{
  "encoder_arch": "convnext_v2",
  "model": "contrastive image-text model",
  "dataset": "photos of plants and fungi (iNaturalist)",
  "train_examples": 45211,
  "image_size": 24,
  "crop_scale_min": 1,
  "horizontal_flip": true,
  "translate": 0.06,
  "tokenizer": "word",
  "vocab_size": 1482,
  "loss": "sigmoid",
  "embed_dim": 256,
  "encoder_isotropic": true,
  "encoder_norm": "layernorm",
  "encoder_activation": "gelu",
  "encoder_layer_scale_init": 0.1,
  "encoder_moe": "top_k",
  "encoder_num_experts": 16,
  "encoder_moe_every": 1,
  "encoder_expert_mlp_ratio": 0.5,
  "encoder_experts_per_token": 2,
  "encoder_shared_expert": false,
  "encoder_patch_size": [4, 4],
  "encoder_conv_stem": true,
  "encoder_layers": 6,
  "encoder_width": 128,
  "encoder_kernel_size": 7,
  "text_encoder_causal": false,
  "text_encoder_width": 128,
  "text_encoder_layers": 6,
  "text_encoder_norm": "layernorm",
  "text_encoder_norm_position": "pre",
  "text_encoder_activation": "gelu",
  "text_encoder_mlp_ratio": 2,
  "text_encoder_head_dim": 32,
  "text_encoder_fused_qkv": false,
  "text_encoder_bias": "none",
  "text_encoder_qk_norm": false,
  "text_encoder_parallel_block": false,
  "text_encoder_inner_norm": false,
  "text_encoder_moe": "top_k",
  "text_encoder_drop_path": 0.05,
  "text_encoder_num_experts": 16,
  "text_encoder_moe_every": 2,
  "text_encoder_expert_mlp_ratio": 1,
  "text_encoder_experts_per_token": 1,
  "text_encoder_shared_expert": false,
  "text_encoder_positions": "learned",
  "residual_init": "none",
  "optimizer": "muon",
  "muon_scale": "original",
  "learning_rate": 0.035,
  "momentum": 0.95,
  "nesterov": true,
  "orthogonalizer": "newton_schulz_5",
  "adamw_lr_other_params": 0.0015,
  "max_steps": 17700,
  "batch_size": 256,
  "epochs": 100.2,
  "lr_schedule": "cosine",
  "final_lr_fraction": 0.1,
  "warmup_steps": 1770,
  "weight_decay": 0.002,
  "adamw_weight_decay_other_params": 0.01
}
Rows from block 3 of the image encoder of a small contrastive image-text model, named by matrix and row number. Rows with one number within an expert belong to one neuron, the router's apart. Each number is 128 + 24 x the weight over its row's rms, rounded and kept within 0 to 255. All counts start at 0. After the name is the row's rms in percent of the matrix's.
Before each expert's rows are labels from the 100 images, of 14848, where the router gives the expert most weight on average: "strongest on" is what is common among them. Only what is clearly more common there than usual is listed. The data: photos of plants and fungi (iNaturalist).
# router: router (encoder.blocks.3.mlp.router.weight, 16x128, trained with AdamW), inputs 0-127
# up: expert up (encoder.blocks.3.mlp.up, 16x64x128), inputs 0-127
# down: expert down (encoder.blocks.3.mlp.down, 16x128x64, transposed), outputs 0-127

# expert 0
strongest on: order Caryophyllales; family: Cactaceae
router.0 093 [141 142 121 154 134 109 111 170 142 138 100 144  75 165 126 142 129  69 166 140 146 138 131 130 119 139 152 126 148 123 168 155  98 174 111 122 113  89 134 125 102  99 138 119 127 144 135 112 110 128 139  91  68 110 120 149 143 118 116 116 104  78 135 125 106 151 149 108 165 122 121 185 166 140 117  93 125 117 128 143 117 151 110 125 106 182 159 120 116 138 156 155 131 131  98 133 111 110 187 149  98 119 146 103 144  95 169 127  96 146 137  92 133 124 120 115 104 134 138 137 142 114 115 157 124  92  71 156]
up.11 101 [109 141 131 136  87 101  89 129  90 100  89 138 138  83 108 173 149  71 112 158 132 124 119 139 117 132 147 159 134 123 108 162 114 126 119  92 140  99  94 157 142 118 173 106 106 138 138 144 100  49 116 149 101 121 130 137 135 143 151 127 122 127 128 136  58 148 107 136 162 136 149  98 108 114 155 121 120 101 147 140 127 175 113 121 114 179 130  94 131 147 147 161 160 110 139 112 141 164 144 120 138 143 133 119 121 171 116 172  99 121 153 129 151 144 127 128 128 121 122 161 138 155 160 133 140  85 136 117]
down.11 099 [152 141 122 129 132 130 164 111 107 178 103 100 148 150 121 121 133 172 162  92  87 124 164 145 124 126 121 104  88  85 130 140 135  84 158 140 169 116 119 124 148 172 105 130 163 152 144 136 141  92 119 154 159 134 108 101 122 146  92 116 117  86 116 140 141 104 122 143 140  83 104 145 122 156 166 146 101 112 111  88 141 170 114 119 107 132 161 144 126 150 112 107 145  92 138 121 139  98  80 120 127 119 141 104 105 137 119 121 156  90 105 144 175 109 122 125 172 119 140 118 148 129 111 152 107 186 164 113]
up.12 099 [130 143 129 138 127 120 100 146 184 143 125 163 161  98 135 140 116 117  88 117 121  98 127 110 147 129 149  99 128 105 153 159 175 155 118 143 144 134  88 137 167 100 147 147 112 157  84 122  81 114 134 126 129 126 161 108 110 144  94 154 120 137 106 111 109 108 105 136 120 144  64 108 135 102  78 144 135 150 161 127 167 143 108 133 104 136 102 139 144 148  64 110  74 114 140 136 118 125 134 126 145 135 130 118 133 165 155 141 148 155 164 118 133 129 134 138 119 102 166  93  82 188 107 105 144 153 131 127]
down.12 098 [116 149 142 138 165 127  96 117 138 106 121 110 137 137 121 119 143 132 156 110 132 150 182 129 165 106 164 153 121 112 118 170 159 146 111 135 132 126  97  97 108  98 128 106 119 130 149 105 120 151 141 104 150 135 123 120 134 105  92 183 120 109 156 109 117 177 136 109 154  84 153 125  68 119 153 103 127 106 129  94 139 123 137 140 118 154 160 132 130 148 165  94 112 154 142 155 156 105 149 135 155 191 117  43 130 131 108 137 106 148 143 119 129 102 115  99 153 154 130 107 160 159 138 103 110 160 110 110]
up.13 098 [135 109 135 145 107  99 124 122 119 119 165 126 137 104  99 142  94 148 158 152 134 133  70 119  73 143 136 110 134 104  86 130 147 127 111 119 178 139 132 101 117 122 154 133 113 118  78 157 132 148 156 157 106 141 102 145  89 125 125 171 156 150 146 152  96 155 105 157 115 137 136 154 117 116 158 108 158 164 124 111 116 142 141 133 157 156 176 185 141 136 144 105 149 117 130 147 111  98 105 109 104 111 103 141 118 173  94  94 110 133 144 103 133 100 123 107 119 115 109 138 152 109  95 136 177 103 138 188]
down.13 093 [153 136 121 112 144 148 133  93 123 130 111 161 137 125 142 135 105 123 101 140 133 156 181  90 120 137 123 105 104 152 119 161 152 130 182 114 128 120 137 113 171 166 122 134 123 136 140 156 165 158 149  89 173 134  92 136 114 118 138 103 127 106 137 146 121 144  80 112 113 138 148  99 167  82  86 145  69 168 142 151 142 109  75 122 122 158 130 119  98 102 159 127 101 158 138 108  81  99 129 127 127 148 134  61 114 107 117 173 133 125 135 127  91 118 140 117 124 132 143 171 120 124 104 134 117 133 139 155]
up.14 103 [133 125 118 173 109 156 189 113  99  90 149 125 126 128 121 153 157 143 129 152 129 129 112 108 103 156 133 150 102  94 163 129 137 164 133 127 119 128  92 131  96 116 102 142 156  95 155 153 134 183 125  88  89 177 157 142 142 115 139 178 120 145 116 104 151 119 140 102 161  84 118 127 114 135 116 134 126 109 116  75  87 166  96 149 145 100 129 137 141 116 105 111 147 145 137 117 132 158 104 137 133 151 143 128 121 152 151 108 131 135 150  88 109 124 118 182 154 138 150 132 114  71 110 127 118 124  69 113]
down.14 104 [167 178 146 159 117 145 164 112 148  97 136 133  85 100 116  85 165 115 137 116 136 156  97 176 113 115 109 157 165 140 111 137 137 160 169 164 137 128 137 139 159 151 124 114 152 121  94 142 115 155 124 174 129 118 100  94 121 130 156 133 131 138  66 126 147 136 139 149 117 124 136 102  93 148 172 148 140 161 147 103 143 129 104 109 125 119 107  89 170 109 129 157 163 113 174  96 126 137  90 109 125 157 147 135 136 126 108 137  67 113 142 126 151 102 131 101 141 143 115 130 131 119 122 138 159  87 133  91]
up.15 094 [167 124 123 143  96 157 123 132  76  74 101 123 137 108 141 107 124 120 152 125 129  91 128 113 182 147 112 117 128 128 122 117 129 160 132 111 153  93 103 140 102  94 106 119 145 154 131 144 106 129 138 115 128 156 122 126 131 174 107 170 124 110 126 108 123 137  96 135 146  86 141 141 202 117 147 102 165 133 144  94 138 137 143 103  81 127 151 125 176 147 110 107 132  89 119 140 165 126  98 113 173 126  94 159 158 166 127 145  92  98 150 144 154 127 182 165 135 133 124 103 112 149 136 116 129 126 106  96]
down.15 097 [121 146  73 123  85 113 151  91 166 119 168 132 127 163 146  90 136 131 124 181  99  94 122 158 112 132 149 131 136 138 113 138 118 121 136 153 128 118 151 149 131  86 144 127 169 129  83 113  93 138  96 164 135 103 119 107 104 109 122 101 117 101 155 103 157 121 118  93 151 166 139 125 141 100 113  76  90 134 128 108 129 107 100 148 126 132 139 128 148 141 106 110  85 177 119 101 159 137 171 114 109 135  91 130 154 117 117 113 121 121 142 128  96  91 102 135 129 133  80 160 182 135 125 147 116 153 114  95]

# expert 4
strongest on: order Caryophyllales; family: Cactaceae
router.4 097 [118 149 154  89  98 143 139 143 176 152 110 145 121 154  85 132 119 134 147 132  93 149 141 131 171 132 115 140 105 151 121 118 156 116 110 147 146 157 133 152 177 112 139 118 171 143 125  93  94 145 119 100 109 134 136 160  98 114  72 129  80 106 145  96 136 110 115 113 152 144  80  90 131 160 127 128 102  79 132 103 149 186 142 102 103 110 171 123 155 113  95  88 112  84 144 128 171 125  94 148 133 116 124 104  90 105 165 124 128 154 138 123 135 154 123 157 121 120 140 113 131 158 150 130 126 136 110 134]
up.11 108 [129 115 110  85 104 113 152 132 147 142 144 184 161 128 122 121 137 145  85 150 131 111 155  93 126 105 160 125 153 114 150  95 124 151 131 151 154  92 102 159 121 113 133  97 126 129 118  85 123 161 104 149 105 167 127 115 130  78 116 121 134 147 155 120 104 134  85 164 128 108 176 143  98 149 106  92 145 163  87 104  95 147 116 101 134 144  83 203 125 109 112  97 174 141 184 112 125 113  97 126 145 145 136 110 140 127 131 142 135 112 127 157 164 172 135 124 138 129 112 129 128 146 104 124 139 119 112 133]
down.11 107 [134 115 102 106 157 129  92 141 117  94 175 157 100  96 129 134 106 133 115 108  72 161 117 117 156 139 160 141 167  76 165 138 116 180 165 100 121 173  79 162 118 137 122 114 114 135 110  97 107 133 169 142 138 130 151 135 139 122 109 111 131 114 159 109 123 142 143  97 114 139 143 152 123 135 139 108 113 141 102 137 113 133 116 152 139 144 118  98  89 152 100 122 170 112 122 110 125  95 163 122 142 151 125 143 144 131 178 132 109 142  95 144  74 127 110 120  84 137 144  72 108 129 110 132 133 159  91  94]
up.12 104 [116  95 117 141 100 135 134  29 156 134 117 118 129 145 159 158 124 126 147 169 176 138 136 117 117 138 129 137 177 118 168 148 147 103 114 155 116 135  89 154 132 183 150 121 129 130 146 168 103 101 104 131 118 150 102  88 160 135 142 114 129 145 103 158 118 106 135  94  89 106 133 126 148 134 119 123 140 155 145 115 171 124 141 142 121 142 142 150 157  71 146  98  96 136 131 171  86  90 115 140 125 107 117 110 137 143 128 126 126  66 116 130 109 153 100 139 161 129 102 126 138 116 147 140 130 109 113 119]
down.12 106 [114 188 130  70  93 136 114 159 155 162 152 140 148 124 143  99  67 107 120  98 150 126 122 139 128 120 152 144 127  99 145 135 115 108 183  76 177 139 108 132 126 112 167 136  88 103 132 141  96 127 135 157 118 148 137 114 131 160 139  89  85 153 127 126  92 133 127 131 141  96 131 138 118 134 111 134 138 116 121 157  87 149  88 117 110 147 134 110 101 102 119 141 143 100 143 144  90 159 103 160 124 125 107 131 118 149 115 157 143  89 154 152 154 105 123 198 119 118 140 125 106  92 140 133 108 103 131 135]
up.13 102 [150 114 153 118  79 156 152  97  80 149  97 165 148 149 133  90 138 127 115 137 110 170 120  77  95 149 191 104 129 114 131 107 123 162 114 113 151 140 135 104  96 181 117 151 116 141 127  94 106 129 102 179  99 170 171 148 105 122  89 120 116 127 152 135 117 148 155 109 108 143 141 100 170  96 119 140 161 136  98 112 103  97 154 154 128 153 123 152 180 121 107 122 180 113 141 127 127 119 151 131 116 131 128 117 138 135  98 113 149  99 127 138 151 108 120 131 113 123 126 139 125 118  94 149 116 151  92 121]
down.13 102 [147 116 124 149 167 109 143 143  93 141 104 133 123 114 110  85 127 129 147 157 155 105 128 117 103 116  70  86 120 115 123 126  64 137 152 111 122 132 124 124 147 108 160 157 132 135 163 115  91 117 132 119 136 123 117 132 146 137 116 137  98 130 109 197 108  78 136 132 117 107 119 127  77 123 139 149 128 136 156  94 114 108 160 132 160  96 113 135 107 127 104 154 141 130  98 134 196  89 101  84 132 109 143 198 122 116 114 120 123  96 103 132 128 108 181 117 120 115 118 134 133 116 110 148 161 150 164 110]
up.14 095 [166 134 146 192 124 122  99 148 101 132  88 112 137 137 156 137 130 140  79 125 106 113 102 109 166 122 137 159  97 123 147 109 105 152  92 162 176 105 141 123 127 103  89 119 167 133 103 138 111 127 142 120 138 171 119 116 162  87  63 140 120 139 116 133 111 124 145  99 188 105 112 125 103 153 154 149 118 126 134 151 165 125 114 160 106 169 124 138 131 128 106 125 128 115 162 102 114  58 166 136 132 136 129 118 108 142  89 121 143 142 189  99 144 144 142 135 121 148 122 104 114 140 117 130 111 140 122 128]
down.14 097 [137 117 117 144 125 129 132 183 121 101  76 134 144 106 129 145 103 104  77 155 139 107 133 173 108 159 109 158 154 136  93 160 120 132 144 128 127 131 134 136 108 145 147 129 125 108 138  97  97  92  95 101  99 119 125 145 110  93 167 137 134 126 114 166 129 130 150 136 153 110  97 128 126 150  93 167 150 147 163 136  76  86 136 105 161 153 142 128 142 141 143 155 107 140 106  74 133 163 126 151 124 128 137 160 142 117 124 144 138 162  81 108 123 130 137 137 143 145 108 121 144 132 187  73 121 188 152 121]
up.15 099 [131 146 145 141 105  75  85 142 119  93 139 130  89 164 100 138 176 152 117 142 124 112 122 163  87 152 139 125 117 127 196 122 139  93 124 107 149 103 118 147 152 107 138 152  95  90 144 174 100 123 129 147 117 138 132 123 118  90 151 173 119 134 154 117 156 154 134 163 148 114 127 125 132 127 123  94 117 148 141 135  99 130 132 108 106 121 189 170  99 152 117 175 157 145 123 127  81 131 132 103 162 119 124 141 110  97 120 123 150 141 137  97 123 123 144  96 130  91 147 106 140  95 113 167  93 130  95 109]
down.15 098 [139 103 118  94 129 140 101 134 101 140 112 125 125 126 137 111 108 141  93 102  85 111  90 129 133  86 141 129 110 122 137 109 136  91 124 159 108 111 147 128  91 143 151 138 156 136 104 102 125 144 128 141 157 127 119 126 114 100 159  96 122 143  75  92  97 119  86 183 149 124 155 143  92 129 119 123 149 133 125 143 158 114 129 148 161 148 104 118  99  79 166 118 107 143 152 137 111 115  85 183  94 140 111 172 146 107  66 133 118 180 157 113 120 113 143 119 117  84 156 129 151  87 135 142 125  98 146 101]

# expert 14
strongest on: order Asterales; family: Asteraceae
router.14 112 [184 105 113 160  86 124 101  72 110 130 152 116 189 101 135 116 133 126 167 148 145  98 113 180 117 129 121 151 113 129 159 152 135 145 143  66  98 123 159 144 156 151 193 143 149 144 160 150 100 142 127 142 122  96 148  93 174 108 140 119 152 134 122 159 134 106 170 106 110 128 131 122 134 146 156 122 136 116 103 141 136 117 119 152  74 144 176 136 141 140 109 140 113 150 117 109 107 126 106 135 114 136 137 110 151 174 102 142 126 146 117 151 145 123 137 124 144 109  91 110  98 104 154 139 141 115 126  98]
up.11 102 [120  72 119 126 188 153 113 186  92 121 123 109 147 144 180 126 132 156 131 106 140  98 125 143 126 167 173 115 132  89 114 119 142  82 135 115 165 116 128 119  86  94 146 150 126 149 144 158  97 197 108 131 173 144 126 109 125 145 137 110  94 129 129 131 150 169 131 161 119 111 108 110  95 152 152 120 156 119 157 107 132 124 159 120 124 147 103 127  94 130 138 147  81 151 105 162  89 131 151 123 141 124 122  98 134 129 115  92 142 108 160 124  86 114 147 142 118 118 118 150 141 122 112  98 147 111 121 103]
down.11 105 [141 148  79 161 130  91  92 150  77 147 109 163 111  78 156 107 137 145 116 119 156 154 109 170 104 168 131 144 131 151 128 111 135 156 173 139 128  95 146 169 131  92 140 129 116 145 131 203 126 135 125 121  98 117 146 123 120 134 125  93 134  77 140 112 139 117 151 109 138 138  99 129 165 103 144 106  96 107 129 106 105 135 109 132 100 133 127 104 136 114 154 181 149 114 114 135 134  97 125 153  90 138 142 143 177 156 148 159 111 151 148 130 104 120 106 127  99 118 100 182 148 119 127 125 112 113 159 112]
up.12 102 [132 123  84 154 148 122 132 146 132 138 120 158 106 116 130 178 116 116 125 125 149 100 151 101 138 130 128 161 111 132 106 117 153  76 141 137 110  91 105 114 116 140 102 152  88 102 169 116 147 121 126 136 113 115 116 111 155 132 152 120 111 165 169 159 132 156 105 138 119 111 151 131 119 127 122 117 119 105 158 121 119 105  94 190 130  85 120 156 149 151 171 140 109  48 157 106 117 142 154 137 146 107 153 156 129 115  95 148 102 123  88 153 156 181 139 113 116 129 124 127 188 110  88 122 100 145 122 147]
down.12 104 [137 108  87  99  88 111 136 168  84 124  93 153 135 109 148 149 131  89 146 138 112 124 160 128 153 150 115 111  95 123 150 149  87 107 126 140 137 118 112 152 102 142 107  69 127 134 129  96 159  45 137 122 105  99 132 112 142  98 122 124 101 133 149 117 136 129 110 124  99 122 153 125 115  80 157 118 128 158 174 146 163 151 113 149  89 128 133 149 135 115 121 137 127  86 110 159 162 148 120  97 135 120 124 165 126 125  78  96  91 128 122 128 148  97 127 124 130 117 108 103  95 135 141 182 102 139 132 158]
up.13 099 [146  87 137 109 149 101 136 169 139 110 132 114 113 105 100 136 142 123 119 124 132 111 118 149 171  99 154 146 144 178 135 135 155 113 141 124 179 135 131 137 101 118 140  97 119 120 134 154 112 127 141 183 131 128  99 124 143 142 127  93  96 149 103 171 109 142 132 137 127 132 118 132 119 128 124 112 109 130 129 125 101 144 101 122 180  96 219 124 136  82  61 141 112 145  63 112 100 141 134 121 110 113 120 136 170 118 124 152 115 120 122 143 163 155 112 114 140 144 120 158 149 129 115  70 124  85 124 147]
down.13 101 [192 147 154 115 134 150 140 102  99 135  91 158  85 140  92 156 145 154  87 128 151 150 115 145 131 124  92 131 151 135 126 100 163 109 145 140 109 127 180 162 102  79 136  92 129 108 183 110 150 103 123  78 119 154 142 107 132 133 125  90 130 134 108 157 110 117 132 122 141 106 137 152 180 145 195 128 109 131 113 131 126  94 139 128  77 131 120 144 131 164 145 115 114 157 131 105 152 134 148 156 117 145 129  97 127 123 126 126 155 141 152 130 127 156 172 100 126 143 155 108  88 141 172 131 121 124 125 122]
up.14 103 [129 124 128 160 170 123 130 152 146 118 132 144 115 152 124 164 175 112 159 138 141 157 111 118 108  72  92  90 118  92 130 146 125 130 139 128  93 126 117 108 116 107  92 148 120  73 136 113 113  98 166 156 143 152  85 138 136 152 153 129 162 178  97 161 133 110 155 114 136 103 159 122  79 109 128 111 113 144 131 109 140 132 130 115 163 131 178 115 148  83 111 166 104  92 138 127 142 134 125 101 146 141 142 153 132 153 107 147 105  85  85 121 154 125 119 109 102 155 113 139 179 150 131 142 136 126 159  88]
down.14 102 [124 180 116 165 130 189 117 151 141 133 153 134 127 177 137 152 158 148 147 110 171 121 139 122 151  96 139 115 114 189 110 127 141 120 127 122  94 145 121 105 156 165 103 109 124 136 160  89 117 113 143 135  88 136 118 139 108  83 121  94 138 114 107 142 159 144 111 127 174  91 131 153 117 113 111 181 101 121  84  81 141 115 147 113 149 143 127 151 104 101 152 137 138 107 110 108 126 155 169 109 113 116 168 102 131 147 118  87 151 149 155 122 101 145 151 113 147 164  99 109 108 130 118 130  94 102 140 135]
up.15 096 [ 85 111 131 103 137 135 137 150 139 136 128 193 159 107 150 121 159 136 106  75 134 112 117 127  93  82 119  92 125 110 147  90 114 136 134  88 118 144 116 101 139 121 114 120 112 147 157 168 130 134 116 139 117 156 112 129 139 124 124 132 149 138  91 129 130 115 140 140  99 103 125  86 117 121 102 139 123 116 162 139 104 110 110  84  72 126 155 151 161 121 141  95 146 123 146  83 155 178 175 147 137 156 149 141 171 145 159  73 136 160 170  93 112 155 107 118 149 145 146 148 145  89 146 132 143 113 147 133]
down.15 089 [194 115  95 108 163 150 114 138 122 106 166 129 124 129 104 123 122 118 111 122 120 151 115 166 112 135 153 132 123 172 126  93 104 111 106  69 151 129 158 137 168 114  97  95 115 156 134 119 153 148 134 155 139 159 103  91 172 151  97 118 129 139  63 141 129 120 193 114 134 122 155 129  92 103  82 118  92 166 116 155 123 166 162 135 135 102 131 142 131  91 109 118  95 119 142 131 147 125 138 130 133  98 117  94 135 118 135 154 145 112 110 168 157 136 118 101 117 131 135 154 154 153 145 121  98 117 101 119]

# expert 5
strongest on: order Pinales; class Pinopsida; family: Pinaceae
router.5 100 [ 84 148 132 143  82 133  80 155 111 110 144 133 156 112 115 127  99 157 120 118 143 114 118 140 133 135 103 106 138  79  88 134 142 147 150 160 111 143  83 179 137 158 118 139 109 133 150 146 186 162 113 136 118 122 139 112 134 135 111 163 132 146 112 136 155 143 146 123 154 138 166 120 155 133  82 107 116 107 131 108  80 145 150 166 168  97 124 103 103 119  87 132 137 123 102 130 145 119 139 148 124 129 146 100  88 104  88 146 180 137  92 134 111 115 132 156 172 108 108 187  93 135 136 141 132 115 123 103]
up.11 102 [131 147 122 139 149 135 138  66 138 154 137 155 108 142 107 110 132 106  99 123  88 109 102 111 100 201 135 153 110 176 124 153  93 137 127  83 161 113 146  82 168 150 127 138 136 156 109 136 124  98 135 126 145 109 140 147 116 145  92  99 119 138  90 141 129 131 139 147 130 119 170 147 140 152 115 110 117 120 130 127 104 121 189 100 147 116 146 140 112  74 110 111 161 120 106 144 135 127 152 119 150 108 170 155  95 113 143  91 151 120 157 111 169  91 145  99 133 117 123 129 152 135 154  89 137 107  83 149]
down.11 103 [ 71 128 109 119 132 104 124 161 143 145 154 122 112 147 120 116 141 148 142 112 124 114 138 130 110 141 104 132  84  91 148 108 111 161 133 136 136 119 113 116 121 158 112 107 120 120 124 100 173 136 143 162  91 122 132 117  97 122  79 103 123 164 125 124 158 115  92 163 138  97 158 150  67 124 139 163  95 147 104 156 122  94 122 149 133  76 127 102 138 153 125 113 116 154 117  66  90 135 151  99 108 120  95 143 129 109 134  96 133 108 133  88 108 154 108 149 110  87 130 138 120 113  92 163 113  59 146 117]
up.12 104 [145 101 158 160 117 131 129 136 158 121 131 131 181  89 123  96 164 163 134 192 141 141 107 127 145  99 138 134 139 150 131 118 118  97 125  89 120 134 119 136 111 132 124 145  91 149 130 141 156 167 159 116  66 121 133 115 114 107 122 170 164 129 146 137  90 120 116 131 188 115 125 129 100  94  99 139 120 136  92  96 101 114  95 115 122 120 124 108  74 120  80 138 154 138 170 105 135 115 140 134 124 141 111 134 149 115 116  81  97 112 126  99 145 152 131 180 123 151 176 147 166 124 130 117 104 154 137 109]
down.12 105 [141 107 104 119 129 173 132 119 132 114 122 137 110 133  84 124 121 149 134 125 137 137 127  85 138 158 153  87 159 127 138  70 152 105 139 112 168 131 129 119  94 126 160 119 125 119 116 134 127 111 169 110 137 141 109  89 132  97 136 158 158  71 101  73 102 169 127 140 144 133 136 126 143 165 136 115 161 169 168  97 115  97 150 154  83 112  86 147 138 165 110 128 156 108 138 143 148 150 139 134 116 148 110 146 156 116 120  98 111  91 153 149 143 131 121 131  80 139  84 149 139 151 170  87 126 148 122 159]
up.13 100 [151  90 166 140  98 121  93 112 114  97 141 120 146 146 113 152 188 129 122 119 113 154 170 126 179 102 118 168 177 100 109 127 142 114 131 114  94 118 113 147 121 145 118 130 138 106 132 132 161 119 112 133 159 108 141  95 112 126 120 110 114 146 143 146 121 102  88 122 147 154 121 171  89 162 136 130 133 124 132 131 101 118 136 149 133 171  64 142 134  70  91 132 118 137 141 128 188 100 107 119 151 114 136 120 172 155 111  98  92 153 166 129 108 129 131 112 110 135  91 139 149 130 151 111 148  84 116 159]
down.13 100 [151  87 105  66 104 126 122 135 117 130 154 127 153 121 107 151 165 129 113 170 151 184 147 165 116 106 136 148 154  82 129 120 124 143 134 140 112 148 125 144 108 107 118 128 130 117  98  86 159  93 124 118 166 155  80 127 126 124 133 131 116 103 129  93 153 112 140 110 147 114 121 154  97 118 154 132 146 140  96 138  90 151 120 128 151 132 139  94 122 145 114 139 166  94 142  88 162 163 130 152 146 155 132 117 123  46 129 121 144 130  95 154 136 159 124 129 128 162 127 143 118  99 155 171 135 147 164 170]
up.14 097 [121 125 112 130 165 125  97 110 117 128 131 106  77 134 151 102 140  98 134 144 132 120 123 136 158 113 149 132 139  92 149 104 119 149 106 175 155 137 138 169 177  86 116 109 139 134 103 104 170 142 104 118 126  88 123 129 184  90 110 142 134 132  99  70  96 145 130 132 129 131 144 141 120  92 117 159 132 136 136 160 143 134  89 183 124  87 166 152 106 118 147  90 104 150 129 126 112 126 138 142 156 143 143 120 150 128  97 133 185 104 111  96 156 125  75 117 123 159 124 110 171 130 117 139 172 121 147 124]
down.14 099 [123 105 118 135 126 136  94 137 150 137 162 116 131 156 129 138 177  97 130 137 150 162 141 107 132 113  92  91 158 125 121 146  96 159 121 105 123 120 169 120 167  85 133 152 113 150 134  68 124 141  91 132 107 116 127 137 142 129 121  97 115  95 145 106 108 106 137 150 122 150 155 127 130 122 109  79 129 126 142 101 155 137  79 156 148 117 151 135 110 133 143  94  92 142 146 120 178  79 133 136 108 177 160  91 132  75  74 136 114 138 137 123 121  77 121 137 173 123 116 150 141 177 135 148 141 149 118 130]
up.15 104 [134 147 117 133 103 146  90 124  93 150 145 135 110  81 170  74  93 106 153 121 165  98 190 109 169 131 148 131 139 100 174 137 106 135 161  74 133 137 124 114 105 120  90 133 148 142 144 120 128 168 134 150 118 175  93 113 119 133 157 175  64 168 115 137 129 155 148 140 122 152 123 150 119 112 112 146 131 137 139 110 137  92 144  98 125 146 124 102 132 119  94 135 136 126 113 100 113 158 139 132 116 110 134 134 143 117 125 140 123 131 104  90 177 126 124 106 120 129 120  65 127 151 155 121 147 124 167 109]
down.15 103 [138 181 114 122 166 119 109 142 143 157 113 159 130 180 142 139  72 142 109 122 142 152 115 106 154 139 193  92 146 124 111 104  99 104 143 157 178 129  92 166 101 129  77 121 113 154 136 133 132 126 146 141 117 127 193  96 110 106 155 133 129 141 138 130 171  89 159 134  89 140 135 157 109  98 139 128 113 109 126 142 123 129 121 103 140 158  97 117 114 150 156 117 120 182 105 120 173 123 116 139 124 162 150 116 143 137 111 128 134 122  97 151 146 136  94 117 125 141 120 130 109 115 128 111 136  71 107  98]